{
  "horizontal_flip": true,
  "widths": [64, 96, 144],
  "num_labels": 75,
  "muon_scale": "original",
  "orthogonalizer": "newton_schulz_5",
  "cautious_weight_decay": true
}
Rows from block 13, named by matrix and row number. Rows with one number belong to one channel. Each number is 128 + 24 x the weight over its row's rms, rounded and kept within 0 to 255. All counts start at 0. Numbers have three digits each. After the name is the row's rms in percent of the matrix's.
# c3: 3x3 conv, stride 2 (model.blocks.13.c3.weight, 144x96x3x3), inputs 5-9, a 3x3 kernel for each
# c1: pointwise conv, stride 2 (model.blocks.13.c1.weight, 144x96x1x1), inputs 48-95
c3.16 101:102121178137115095102127159135136079131117128096066085104095117094118108151128135123104083124109118146076147139111074144142131136090112
c3.17 105:101108115152133130119127118133143127130144104134135155122124138165145131161116133112146153115104133092092123136178151157105149105122088
c3.18 101:160114128111102110113102080187200228142123170135090137111143148129116108154166150094124104125135130094123104154084106123114199147112134
c3.19 100:122148124170135125118132115104130129163118144107113123101112119087128114114074121109130123107124146120123098143131121145142134154133159
c3.20 096:126121172105130134079132116095131134102116115103145122143133143135126148155120097121147134115149125124104131122111102106133111082131124
c3.21 100:146130131094128131161156139179174187113147060139126133095124132110136121101123165098122125124127116142157150131113110166125147115116159
c3.22 106:111133128185106116105120106133180115134133112147150156100135168115106130101111144102119116122147140129117117116138122147109115146157155
c3.23 100:131132108119100098100115076159134146143160192095157140126149107142113106135141115107103100113130102094138134145140161099128105107144129
c3.24 102:098108133114106104154091138121146122159129156109122146119177150112140120123172129103099145107145145123108122106141160127109079158129156
c3.25 107:168120135098106124138112130120135139127126132117127100112143141139143117135107137131122104131118126133135165162119106077152107141186081
c3.26 098:109136137096131143156131119093094090101096089165164150148133166145116143090106106135080126113128137127125109129126104147130144147149125
c3.27 099:081121090118156158149112129090145128114131128141131121139121134128143112121125116136133113119111073122159101119087152112136143093093082
c3.28 101:130122163152101137106120124154172150154139150086086077096115127142113135119124104150085108125147110117130117158063136091102097112107124
c3.29 097:158094103157123078082132119117105131132140182115097121122116105109101132149128104088150152117095137116148143131152116142128132087117131
c3.30 095:154063133108118126120170153086098113093115159086146121098142120104131107109104153142152147128121092129114096125160166093074091124147160
c3.31 097:137141131095152139167152147151195102097117160128129148151121147149115110161154150131099137094120119086093121136117104180104140190122119
c3.32 101:126132138130094116148082119148124057127107119135155179109141137126100092120123131142113103127112114111118106161155142116163112112133125
c3.33 097:132142123129151146093109101122145108128149129123181105068102120121125120126157125119118142114120115133140157120126146098119143129106093
c3.34 097:096097137105118129150113149107119094133131148065068077136112102138145129133103178087141156121138105118107150169131109156129122125112115
c3.35 102:144154193125132097143141106115135134166128169127139095106149144126140123138136124107101113115131133128106104106154139146127117115167126
c3.36 098:113135127117126108149125130139128156154173127093131115148123121100153124130159113107143121093095115115154146077134131128145089109150129
c3.37 099:107111133171096111176122137107110088147112113069124163122106085100122101118141102120158170148150126150115100121156122111129153124089148
c3.38 106:139144142118136123134125110065075147105126129152106127155070157114126112150125105147117123125126155128094108120165129114127120122157142
c3.39 100:100159115105115080127134124141158157091099077117097093133140168144129139123134135121125147103138123159149173108109126115109100106146108
c3.40 099:151111129147097144119130136125118114131117119112139161151144130120087120149086146146144118126103110110135108099150092106123109161116127
c3.41 099:107140113103104094113118068180121152165129145170144133126115063070132111112090153163140129149128151147137151095090127110107092130118095
c3.42 098:128101139138108096155126156149130123143166134151153163145149163127119100140128107147172162145126126100096096119090151141108146152108102
c3.43 104:147123144136132150148103137138132104095107114117154137144149146116140131107121132135118126117123114124115109155118144079125175131094084
c3.44 104:147144165146085152126119137093096121110115090107146127108129115126146164137182099142130120092126117146112102091111133102128149112137155
c3.45 104:100140151136130112139160132185162176138164095080093100163134108117121150118098095156154095212108151132187139142136128113129073115133095
c3.46 100:174147162137118170126164128118149085132122127147120138125137117095097109178130134156169133078101111107133174113142108103103109138150129
c3.47 101:087132123143135085153137123128111129071125140144106106160153126129129103151097117114145133141136130099124136100156097116119126143128135
c3.48 098:154120125126145122144070094111122093162148164160183114120133116104160150143132133125175123131153121121115121117114123090095132119129130
c3.49 100:154102179132144159147132127145144177104133162061077068115114082133125116132113146129135179140127136103121146208145137112130116118137124
c3.50 099:143168152137152187152107123123174137101130132157185173180208146127105151128150127104139102150145103128133135105073099106107124133177131
c3.51 096:101104140136140104117162154126087131167101130091102115129126096131128090141107110078115158100137128144085117085083104109098118142153108
c3.52 098:119138151139114138108153098119124128140144130099095136142136153133121140121094117121160122121124130132104092119125112086133143138155136
c3.53 102:109117126135103144100121128128138112085093100127100143114141160145120101154118106149117120161154156118150155131096149109109143126101125
c3.54 097:131097122134172137118133103123131117115130162166154133106110128149108146139146106119113110140126131134074107150171161133113126141132147
c3.55 100:131140124112092101156148140136099116110129105150117124135120121142131091142133152118113123134116144124139134115090112123100127151134123
c3.56 098:095123085133134157148129147157148085150127152120131130122120130120104090107149155116144148147130122134093080124150157093094088133132122
c3.57 099:129138150101123103137110094135100109165106107141199125083105123124109094127121123133142126120118132159107159117125136151123187111092138
c3.58 099:147128127082107147136160127168174142105118080102067109128126124120133113111122089098142131153122150073140118149155127151127125160139130
c3.59 101:097140098141141132137141129150188138123121152128132140113109097106121142132148132094150148148161140154108153148075126120137094133081112
c3.60 098:121100143122125139128120120125142155110111107117124110126123118125122097129133102145130118099107099103121147194154128134152140153130136
c3.61 102:172084167161130157152167124129136099122101120103121113135169123117133118159121148133127121130162107152097142118111133142144137108146123
c3.62 099:095101179156147131132135110125209150147118129122117148130110213118091143135119152127109117132140133113096115144124083115138089150176136
c3.63 098:113117118141145120162139120100160095113136091109143135177139154153116109178100130112115129132105119111106120104099089134135117121118091
c3.64 101:144100141079097104135122132101088170106169130122092126122113104083133091161134180131136127126116077108118112098125140150138146125147130
c3.65 100:125142157146123144132104150168106168131146104095104111123124113082112083164135111131114145105098119110160093168156141178117135104105125
c3.66 101:114111140080114135104116147093134096099108127117119139105158116145132169117112143129140123113111128121113139104159114143129098152118146
c3.67 097:132091127128121143131136187117108141102139105118138144147117129124091125128134132100090116143147115107125146125103132122130089106069110
c3.68 101:097116079162117126149173155132130153143126096148104137115133089134141118142163139145139138126116169153116148118127128142127104156125155
c3.69 102:120106120121132145152111152113129112128080113122067088138109136138130117148118100092129086121089117141182108159128128143128126129147162
c3.70 094:135117130121146150119103129109130164219156127153127151110132143125104167177115153140097097107123080114111132128121109188112134120137128
c3.71 100:118170153107158124156135172121146121086123135084111161128139136149167100159173117103122127143110113080124086121120140134106165137138107
c3.72 101:129162125094143091084109102180181188144155175146138150099115140156162100153162140137153088118108130141156136087122142112138120118107151
c3.73 102:109115126153132107127148128096156161137120104141095097135140135162139146141136124146189141142151185098125066105122138120136143092114114
c3.74 094:123163146115114140108126169115143195147134159138100113154159132135157102105092092128161132127142155097106110108108121110141107130135130
c3.75 100:161142169091108125094165113103109107117107126118128115112115123123131155124132107166138088113124103202124161096103101105132087121120113
c3.76 098:144113132149125139131150111157123128116126111130183080109101131084128102138111150131099120120141104140146118195124200068104122102148116
c3.77 098:108142121065138188149118107088127180114100158111137116120164145129132131154131130136152128168098124137107144136108133141128154110112126
c3.78 103:117113116169101110135107124141134125152158153110183142108112104096150144167171128132131105148131160087107142137141123123111124127137135
c3.79 099:075146127126161131126103114107143116130125154108107131102121096139108126115098133112120095142146135147124122122114135146106140147139135
c3.80 099:075083091131174125101120144129121141132110144100103132157124153154136126126142183139164132111128171125132136155144138093144123135092087
c3.81 100:131142154102101121145194098140091103107112093129133185133088103125125139162111128111094112133112109111168068146117148130127108131141151
c3.82 102:113161109123134120107118113109161138127088083154153176144136150109121132068088114110148134135110114072126104135120135105127094113159139
c3.83 101:096141164063121115129114126176127113158110102161098096059085081085134136135139155113104134134116137127137113162095106149102129151130152
c3.84 098:163165143127118095159148145207148175103093155141151127118129127087122131128140116111160132105110114123137139135146142146167118170161179
c3.85 099:150093130081127110127149123143128123148134088133139145130097121140159136124138101143150120120131142124130084130134120155139165153153131
c3.86 098:143154116122104131158133121133139118075144136174157076114146169182157129089139102117130140107115106132094102122150158102148107112144130
c3.87 099:147132108174142150098120132129121088136125133115117098155146105099135156109111126135137135098140101154134131120130145140118181097141119
c3.88 096:129128140106153123122148144122112121125154156099105103153125117096138132087127095130102143115083112150140115137122132080122104111143118
c3.89 102:127140125156119120116152143093116116118106080123137133154128110102113090159125118110142125138124133151172167137130144142107112121077147
c3.90 104:167103146114119103144110130135158125169153149124109108112104101123110113122127122166135165105106145141127170123144113123109107136141113
c3.91 101:111128142094107158121105190140100097157132135148136195121133133128120142150113143101122119129121122177121136136111097178123120113129119
c3.92 098:093111106134140133129126103136155144113133142107101100131113148135109120145108081172135148131131113144091166123122144120156126112121183
c3.93 101:139154157100114138094127086112129110132081120135085166087126118131155130133120106099125072118112082128111117124152111099132120155128143
c3.94 098:101144125151098157140086136133150088135132138143132136161189151129153134150205141129115128156141183075116122126131116129126101163113113
c3.95 099:104141111185132155126143093080125097126133140144121080088143114132136114160114110128092082127111140133115136110131105104144119106101109
c3.96 098:148136147112127122129103172147163137137114125140152145138141113118106103148151137150172146123109121163122135112134094109127102104132139
c3.97 095:125110073156142121177121096125128110078124072132104110159160121157117115139144163120149107135125096121095111129098059088114114135136123
c3.98 099:153139112130115168155132137120114151132090097090121104092121140113112123100144135123155119129115145128109104124080123148160115099132081
c3.99 097:103112089104049082121114113070103098080121135163136126150127127128128088149119112113139093149124128091119177140146156111122113112118135
c3.100 097:149179145111130149085118152102158115124105103100118109164130148142128140145133144134169151144119151158152138173165122114113107136122118
c3.101 098:140105111110092066124137113126131106085167074098095123092131054117098139126118134100112150110130136099109103087100069139143127120153108
c3.102 102:126144134108118131093127134172143125141147112137111176145128167127145128133140120122133152139131130138171148109119124107129134127119115
c3.103 103:066121124102118118121114138126162106118160131108135083155212157143158129135111123149128119140136114147091109140129129082136127116136097
c3.104 097:121138154183122106174072128102067071126107123107133135119122120126109135111106096111108155161115164101135152121128108119099145086115095
c3.105 099:158140148136135120150127098178146125091088089153160194144126122128117126117151096134117130102133121106136145125071092156176104133077121
c3.106 104:095142130129141130099127117108133159123168118115135134088070094123197146120087129130174127107118093131140109166120147133135092139109131
c3.107 102:134148167116139119129107145098089134108107123144092110138084120085153129133156153140117146125120157090150135149119138151098114138135114
c3.108 099:091134138184157142146111100106132079127140100122167120150119141168146165100111143073127110126121144106119113123108101162119118131085100
c3.109 097:145142126135138175190120136128143121133103134103143160159165121142138138121117129137140126125112117132147129118133168110110129122089107
c3.110 099:130108130150165126097109090109115096095102140204174199096125122130161115137129130103139137107133128108109170120165135145129107162173151
c3.111 097:147132125123119128182129128104085133077122161105125157140110119132107152128101144127105115139147114159132139128125161124129107136098150
c3.112 101:157157137129127183134159133100153158146130110124134089101109107202140159128087176125150138142135143115153153153126161140146147118149123
c3.113 096:118085136124122121160089155119121146122136127065120133125091129144111150138122178125136126135122113147127129099100123127115161164133109
c3.114 098:136155147133145109156104109136091173116114137097132134122135127139077091125139124124114124105104093119116159124085129116114093138100076
c3.115 101:152090106084147111131163109097088104184134128122162178111104118125117094118103083107140158124125156140156126122152124144134122103134121
c3.116 097:127170108128132172189175142166132123109104091097142106115104123129124121115119144158108138139137138131127086143172150140113112103129092
c3.117 101:121124149133114130134159115083129114099134136084138133132118106160156160108093121144129115148144136139161145170132144098138090111096098
c3.118 098:096102106137140158130166114139144164143112146074111146097107128141127138084068079109098098142144176141159137145071146152109165159123175
c3.119 100:128130143123118118119121160119079109135147161167197107113109085108136135117124156119134161129123127121108149092118069110124115108124080
c3.120 103:150110118122131134156131128134089125145167177135176177137121126114117090129127119112104118159114174133129144101119128131150129109126141
c3.121 104:159127114118144081086118101066146103098128106136108101099105122120117085143119102117109082128144073108107117089124110126140123096125109
c3.122 099:129150147119094149162148160145112179105129134100134117155119133132103093153129106114108073152131136154119131153116095087150091140135102
c3.123 101:152117140113130139111109143113137140081086042135131155132162149112110120116108127132113123141155170146170202131137142126139100112140161
c3.124 099:136191096103111097159144114099162100119100112140143174140133100119132134142122124105119127124147156138118121111119136081126074115108150
c3.125 102:108104111122135147091153129175129177130101144106143148105116099119105128164143140123160132164139151148120107101069145125173162173113109
c3.126 100:172150127154150130139145135117118098132124111151154184149160085106141116121083152116133122152096110111114135138142088093150125107104107
c3.127 105:115138151088107090079125123155161169124110118100078086160132115138116106135144135113137119094118158078124087100116157138141143122095096
c3.128 104:151101106141120117136125145122127114155158139117142120143139163078123094124126095116121135105131106102102117111108098110124114123109096
c3.129 100:129140113132134130128152135126107121102137140116137167134104128148118131095100112139134112135120141133138139129179162108153103131134125
c3.130 098:130097096116123138091095074112109145076121129100121083104099112119126155127144109119127119095115143116127086111112065118119154147106140
c3.131 099:092124087071107124139147176110144116162104156065127102137130104152149143149169166142157160099130083180127129086075103086104087147124084
c3.132 095:167111119166141134128097124101169166120100083118125084153122101125152127110125128141129101134094118137114168108081133113121117126150141
c3.133 102:114131129177134105114111102114118129115130116117111119096131111094132113180151135109143128137122134148146120183159176133143125119101127
c3.134 106:102166125083109138138190155121179141097122101090099101107119129089133155124141114114105121091106133164131142141152144079103139085094110
c3.135 101:133154086114112134105153162148157158143150175085152158116170145114102144150125135162124150127121121150158109122131137137113110133109131
c3.136 102:120139160176134155125151154125067152124141101110091087129113149110117152119161151121138079119122153104130144132100120127129105148097117
c3.137 102:134143140126124146164109127125177095128128089157111180169124156099116104154132126148130136117105133111120102079082123094085131117143101
c3.138 107:115161107144145164098141144156172140130139126142161072104094130097079080090101115135183151170136158179137093111145103136111141098102106
c3.139 099:090131134123172129072079168083122113132123135098133088157127149126132136204159146155161138131141127164156122103090116110143113139179124
c3.140 099:136099128130128134128161145115105079114144114147160134090111136140097097165118179131102132132129100132163118171130134156174152150158141
c3.141 101:134158144104121130152120158118106115171144101144135091105129120140131171093117084129147137101111146121115109140130120120129128124136125
c3.142 096:103120109133128147109124127137113119136083129099132124132130153129143151188148173125127144134116190111139103129105143089094159159159137
c1.16 100:127094115084180121106112141128084090139141105127102097167084111159156103125121113152095173146126167138119105149157135120126130147152155134158099
c1.17 104:112139111112172135109116101142161142109106108134135152124114101094139093143144123079128100156144151114131084101094087120139133104130131119116148
c1.18 102:135139137127136124117115120141120146120135104152108116105135189186121114121139133111116110141176098139123137108093100197100099089102082130117143
c1.19 102:082130118089135152131083102126103149094152133125156082114113096143162109167153123129175162112092109153139146101134126140132115158115106127153158
c1.20 092:165123143154172133110149084098131117104146146162126170094095164181081169137121123093104134113136117126125154125121115153176122165144126102123113
c1.21 104:120146150147138123131141120181117110190156142070116136141112145106097169146130075122108125080124140116149151079111117124097142132129122126188090
c1.22 109:107136159158139108111125129140101145144110128132121114121121097139100145161107168098127127125142116146088153109126173095138099139173095106069130
c1.23 098:087105123126095145114115121166146176083138105132117125118142144102156120098157097179093166147109112138116079172136121092165104111128122099130168
c1.24 098:123115099154166141106125106094108114147124109146111106198114148148142117125132122147087104146121162141155095108100075133141120130091097162120091
c1.25 105:127154109158114122148109114100133154164138128131128172132142112084111125104112113175132134202108127113093125124121139133144133127139140076105127
c1.26 101:098102110138087133149073136155123131110145095131115148141111127120159091112139126107177152123158138110099116156066122141134103138121147158093140
c1.27 094:111128090115162126138121115102164116128132150109136134147135095103132165116118107117136139132083115131117139124149100073145088130134126112133106
c1.28 101:176143091089084108128130170138146136165126085103144127131147150155090150131156130126154120114150158098125124102091087161146102130173163152094152
c1.29 097:119152124138143141177086135131110147107166113123140129137122092130114125153111148135113084129093123108091151124123133157136135102093129125115101
c1.30 093:131129130113107140168111102121104141199128113122126120102123140136118141121144101128128152162135106176119105077116075089144118166131118110137157
c1.31 095:106089130116132084118105111104112123117113118136178142095102122085132163127122146172115123150116149198127175108134170164150121099139104127102141
c1.32 102:156076110161147134141105120134126122139161126118141126123124131094136114161120153127115100094082126126126098126091096120099141159168112106173132
c1.33 103:123141121131110123081103106114118141137105121117146105151155128141115110144093165134110144124147126149150120119168140142169163094106111109076131
c1.34 098:115115149129129107131116105153171109115108106149154093099066109120145167123155092133134115115127105126095114106105090138153077073142141134165107
c1.35 099:138125101138096108106130156179165144100158126112116097106131083131139165175113068122094137140099121119099108105117085170135141122124126079094150
c1.36 105:183126149128132138125095099175135115111170134119100144156077145122096136098130093124120116140136133154115139133122141149138152143133131123121133
c1.37 106:142136129077116107152089122115125140092132138131129111135145136144113164160110115148103162112122130120164112152124105112125154076146139193114120
c1.38 100:137118155118112161115139125113122164111143144123124126140171111131157113089123161159096132137103140120112120135168076147122102189151117139163139
c1.39 093:118079143193103152113149110110134141120102099112128101128115163128138190129117132175146164163119142114126125113182094102163134159131151155098120
c1.40 103:103121121141136124108132104114162118100138130121111097099158147111113128128116096132120184113091089152131110145110129129125145109116099122150139
c1.41 100:118120108162155107158162127111139092120157130135073137103086152133160106117179125115138123137127130105099107100150166115167126092159129134073103
c1.42 102:116083130088109090136115110109111117155154104131133179133120115128103117162119123144132090162116134102103107154130108058125163107156120120156197
c1.43 103:145142150085102104120123123084102134128089140127181159163143147145139140120134183171149095189161132104121143138161129124101106210152122139114131
c1.44 105:126115113123126134140084126130160192098127102136089108129148153147140144123119143159133128112121130120108146128117154080128148077129154082101135
c1.45 101:099082118146125096155151138154173131165102164122104149102130118130158094113125141101074133149137112137125101100148153141124127121124156071163156
c1.46 093:107172127166116153143151128117117117170141138084149089163138172149140093146157113117131136135148082137115133102134128123093114098128119164124142
c1.47 107:118116129180115140116142127164132124080101127077141055130116102174129131157069127150124134118108149103105124123133128150141140117104137127131135
c1.48 103:140114122123107126160127119164189119119125128111188117074086139094141109145109100110153162153090101160143113082086118122090149100146139113121108
c1.49 090:137105152164112110148121166108103105127098111116153122168119113125101156100089102143099125128142139133118148139161080124113133079100098150125078
c1.50 099:124156118148149167147124187079073131124136140128141132090148133135169142122120150125112168100134169187114193112108133114105111127114089127176141
c1.51 099:140153120132099097105125132108109079133136164116165091133117155148106135140124079144185152125139161131149132127128174168156107129153134112182118
c1.52 091:127128175179112089125132134120086101109141106150086091108129089097089157144147140120133101144094132146103132114118139162117156106114143100171126
c1.53 109:104134146129155088110071135129115131128113186130148148135116131113129111091122102143112113153075155126114170126160159152079087119145108135125127
c1.54 106:153138158111116137111091130178117123106157149140090134086162101142108163157134106139122120180128133122154111090139127119111118098174122101128153
c1.55 100:100151119097158143126154111140165109098119124090097127177134147107115088161089099126122080102111125136156143139144129135104116123100126115106144
c1.56 101:135141074109137095140073122132182136121131119159116126135097139084125099156113091139069119127100138124093132120135133122138109161162140119095156
c1.57 085:165089133169154091096129133143122093101135139124147140118111095090134127121127118110128122110141150082112139080155146121118155114127106155137160
c1.58 097:125137098137121106127090165133134133086104152184103118129101127097099137160128128160153129116087134144139115136144115101105186099106177152107115
c1.59 096:113128083138175102093125113110118148105088096141106086122140098106121130146135114133093112104107143056121105163124118114156082138186130146098135
c1.60 104:159139137088087142120077117129168150137124120114065114090120124124169128123178106106089124111126161132148110138092144079123168107135105150135134
c1.61 095:093136137112124098129114121113136197116149120118134136129122142136151154137092072148142133152129116159126092122128154111114172138118079116150125
c1.62 101:115124180196149173122107113107119136175140118151128085140108042135135121152128110145098094107137132111128093119154098095131107113105125176148122
c1.63 099:136099091124129106129121152123145175149122165131142184136107179143100090116113124114124117124100152168170097146119120135166139151098108101152115
c1.64 104:071132122110147124140140102108053130126084098098128134127107141082150117118110136134127129119106159138122137097147113127145115125174122157061092
c1.65 101:128141141129091148163114125132181114132119156180111091129120138157145126122131089124155139121142108189106112173145135118109123120176117093108103
c1.66 099:109159095143113114117123166074150137130100147118150115109128140165125120089155159115140121115133109112068067132134073136105130140125124180119148
c1.67 100:155131131144128166108106109119149128114128126173131159120105145117195118175146135103123144188120121097112095112154182136129108112118101171146131
c1.68 102:116126121115189138105174128131068168148143147130121113100113110112128126105119141156139114151106128084137101146093145159116149143168100164113164
c1.69 097:098147079099140109108127112123111140153112140114124125151137139135151136128177125133178135101140120148208142131141132129107119125109137198114138
c1.70 099:144133144140136131133075150108110138144105127128125110116128136116210106088084132143169125158148123156128116104121134128137096141131156129128148
c1.71 103:151102123105121143098093174143130129119120133113123169148143155115127165111130128160131099120151165183071108125160134155117111123109117120149095
c1.72 101:153097124119133140096110107148148147116153086129124099111147133155110140132116105127162122136104177120119101100140107131091168150126179106190123
c1.73 097:115116135105133156120118144161113122112132124150102103151093141085139120095117151134129155140181113139101104160138143120153135109195116135126117
c1.74 094:123078108143106118100128117129105112134139127114117132101134152129091141135096125152123119163135145139204110124165128144044136122133127087127139
c1.75 095:098158151158114144126146117150156147117145128186092112109093114111148152126107117102111142147118106125096149145116132090118136114151132158104113
c1.76 102:132126128102172104100120129128129120145084121136162122111121100133105128169151141105111102156152121124164162132100105152109129129107166125160110
c1.77 091:161117131144159146102109131120147159119070112123126107116127135094134103094137130120088122117072120102121178119139104106162154178141151125154107
c1.78 104:148109117107125079126100112141155167165127144100176107145155137147131120108144120116128132138132189125155111077127120137132144101085157150139140
c1.79 096:109156136093169147179153126106125093148125131098139104136221112096111122163095120153121132156119096107127108114118100109120111091159116119113115
c1.80 100:140100129108135122182163136128141124120111075148115108133132138138159098150122121143096102111105100099150124119117107152103169112145178126138142
c1.81 105:086119156158100097126120152134187145134124116089137124063102187136100100131157155102138122100180124133119113149158117146161128098124136102128124
c1.82 101:111119096102140149087122093120114136153121114145115106147122137108158139097131120148131095115116142120119111098123119170143128105112130095097172
c1.83 107:105101171171069181133154132111111117102129127139145109126153172106111101124124167123126128096159092160139127184140136131103131135179121173102157
c1.84 097:128120118115122129075089111157150140127075118091140103195104139169108107116098139135161115122122110119116126102152088111130140122154139157106171
c1.85 102:086094089167121094119137077108140130120104156124128126111120099133121133140131116147121084101144148152119137088155098168143141107137133119124134
c1.86 105:147095154122124102119097145125048126125115090164108124140101177090102116139143121110137175109075127099117131147101135105125122123125106178142100
c1.87 101:111112105097135120121108144126136136161125094090188136118140095131108138145147102109111104122157162084095114185129153114129101135135133161105164
c1.88 106:142132115116095112097125108120125131187090119165182137100151122107137085157122151115163170160112132102111124138109177143129149152130125132141127
c1.89 097:088123132095085130135155107169125119115130134137161150137085099144149135133152155117126140151116102125108092126133177096124187106117170127114130
c1.90 099:096124113141166080103107161137133135137114102121090138129113099194117149110168160157113179125141142111111078151138151103147127158135126105126131
c1.91 094:190117108122150118125112114092136128121151130113112092133170171106170151112131144121171157108130138109147093104122137101118124095141136113095163
c1.92 097:118134124118129085078152150105096142134144123117140180108131149176122108133146145118140195118132124075132168121144110121126142120105153116121112
c1.93 092:128124123125117137142075110101132145153200111130154149146129140117110142137112112101115165124142150144120156141120089116125159113136088108106122
c1.94 097:127087104140134209123102118123134149125117084104105092115132131123126113107121176116184111114111100135184161123125087146108135109139132129135165
c1.95 100:155084126127144122167129151123180129177134140158081077129124103123120137078100169159137137108115163127132125098139130102130125134118119150093131
c1.96 097:153113150148113085171080124101056149163120107147156099121081112122137158147113126102155103146149127085124149126151130147153137127104139164123126
c1.97 094:121143137141119148111126090132176141156121151168113130147129112135174108090103149125131170114131125153175115115104130155108099109186125115168108
c1.98 093:164096142139102126153176101124139138092090125137123114103164143137167177150119114100108111177128154099122095131085153118117114116149110102096143
c1.99 100:121124133072120085137147111131095166142129146147112102115141136180124137161091115153121121096107090096124132091123116163105138117115090137097110
c1.100 098:139134149137100152120109146145090128145119093093066097164110123127113117118088105131104160146130153122140116109158133081096117149072077147104131
c1.101 094:141095146136120092108102063129150119122144116124127168131132115108147119108099127094107101127127130132174083166120106115128127146140168122089154
c1.102 105:113069114141106134124104142124172142123125152113123170159084152131127137136124167106116191132099143145128080114104099125105137122106122133145156
c1.103 106:113152130151135096120119111104142116108142082136140112190094109126155179126115115091109113138105129152103125116105102079129158111126134155123154
c1.104 103:132133128155127147078138163161154138101108112167133148140132108101109116107138114139082139174171110194061124138111143101144134118094155139113130
c1.105 095:144126126112107108130143089149108148122110133173128131144145117118122119129119114127124128111123085141126090077147133122120152117132101109100125
c1.106 106:137125102096148118134124107080115141109119128155118150123138140111124133130151111144105150127082164104083108179116148143125126094116139142103144
c1.107 102:118133127122132095120135088160125100147163136111140145163090147111129164136122137106111128110094117130122108126089157162144100161131057147122140
c1.108 103:148127139166124131136136121100129104108147133155098144135098127113125152099104166143120142129098124101106127096123162133127129131107174146133118
c1.109 093:107108153148137078138141095152148139126126166118090138118152112100089143154109131144144138125104104139117153108125086111118176087134139108110128
c1.110 101:120141126129124129133119117117134057140132155133131108163154124144120137131116150114090120139108089058102142142120147153115142138138103160127124
c1.111 097:201115135089184125115141118142143128122119144111127120130121131103124135134132152122130130125078090068131123144129103192147163106125102138149124
c1.112 102:119144135136121144140119135137123138090142154110166083106131143094131118092172130143147111116157143110141085129117146100156068092121174163144104
c1.113 098:129145165151102119167160116140118123145114138143125096164144141112145146123109131128127145164094124139127157081131131122109111089166179098131123
c1.114 096:117110078141099110135106091143122114136121152136130109118139111167150113128176145131114101104141097130135142141119103090124177105085104141103099
c1.115 097:117157110111127101148150152131100125150159113131132093119157153108110116105136108096123147107131150142129147129109113155107124123117096132078076
c1.116 092:118111135090181148127117154117171151114129128124162135133115125113170150134154134162109130124163100169217156094130147106133135103112123125086099
c1.117 100:127110167077106130135131136158130138161158120163112144097102118111125114105141144109200168119100130127118141153157158099108136110127123149098134
c1.118 098:113090123092133104141151114083102132080093103099100131156162105158099130153110136107100122117112146143171109156134129188110100113122141132129144
c1.119 102:138156112108122124088187107093100122108096132161158107142109130143087117115102124135128099114114150109107112120129149088150172091155097128120092
c1.120 109:111086086139170128136137159099144080096100138153139104127123074129114119097139139098118147117143108154093131134142126144144098192100131156105174
c1.121 096:097093146128139114089141120110117126149122134099112137138112171119160170114081134125105152093131103098120138110105162123084110088097126165115160
c1.122 103:145119124126136151097144154141088144168130150111136118100126145100142137096128114154112130134137160095090145109126165121102125112144120104147113
c1.123 087:126114086142132140128111126165132091103132137180087103146134105096128127119110084104156107092148143141109153111132152141153133152094116123133091
c1.124 099:131134136140148118136125097121120173121121174129110124152120110070101129130111130132116142140095147101143144102132134132118139105090182113110171
c1.125 099:146104114165142112115169115171106155117090099135157129112102109150115103137127123117150101168105158127149093091126157159132081102082109157140105
c1.126 104:132174096121108142179166097108119124085118104179137114113090145090168101174139152110172130118150138095134168115102115118138141138145123093154125
c1.127 109:137083118155126159178137155163123103132117130115124111106135143117134126104176133163162125116102095087147171131181108100129106115153134125140150
c1.128 099:125117096135151144131131098146118115151142101149111127117106170132101184131161122078113097087094124128137126109115129132193079138130136111126187
c1.129 099:109117166086135137100135134115089151111177125121150137071130176134130129156159093113128121133104096073144105119163101148109104123138137128158120
c1.130 101:145144067118124141117143112119126144140154082182095122123107145115122165151161107150120105127118145119164161124130140117199089137125115149112133
c1.131 101:110145151139187115133121116080105136107090091121103122126141136104097118174105150088152127120103111089091131130132152137135096117115104122104123
c1.132 098:096181143153155063130134151095119114117102127096134115136142142139141132112136100126098118140103124147141172176131149125124145111149070133099129
c1.133 107:105146143097144077107121141130063127123111108121104114118114166111129096125168107125108126137085142162174092116127103169147082141125114168143127
c1.134 107:167146151087141082176112126132131139122112160121136107113131144133105089144132167138101145112107163143124144077119113115137098148104140125115132
c1.135 099:141126085153128086130094109125119133114135107122120146091122119147113143084064087119122160122091134120110135079140114120102111132173091152127159
c1.136 097:149160155124154129110094099126104119120107112125103132118129114130121142129128116152106108107128138121181151095140155079120096153157136143122118
c1.137 105:119158164159122114102135119104109174130132140114157150102144128184160107139098112132155135117118125110140107118109114089119110147143126163114124
c1.138 104:124174108145097080133131131112121181096134154116131153112109189119149183112135112119139137164125127135095117158116135132149094183119074127149137
c1.139 093:099091166135121091090118128086129131139153111182183132133137079145142112149063161103127113151129106078134140118130125129132126112135129084152120
c1.140 095:154217134110128180109122135096118135114118111122126128103081117160119153162123084112112102103120134106133138200131101124118119123147136123112152
c1.141 111:150189082108152126112128097212089108119137089115114119111176111145138079113130116121120130180115142127110145120111114114121117168119133147135151
c1.142 096:119087106134137122129200123096123106141082093154102153156080117103182169146115120096126145119129127108144131142117120135125131107136076137117140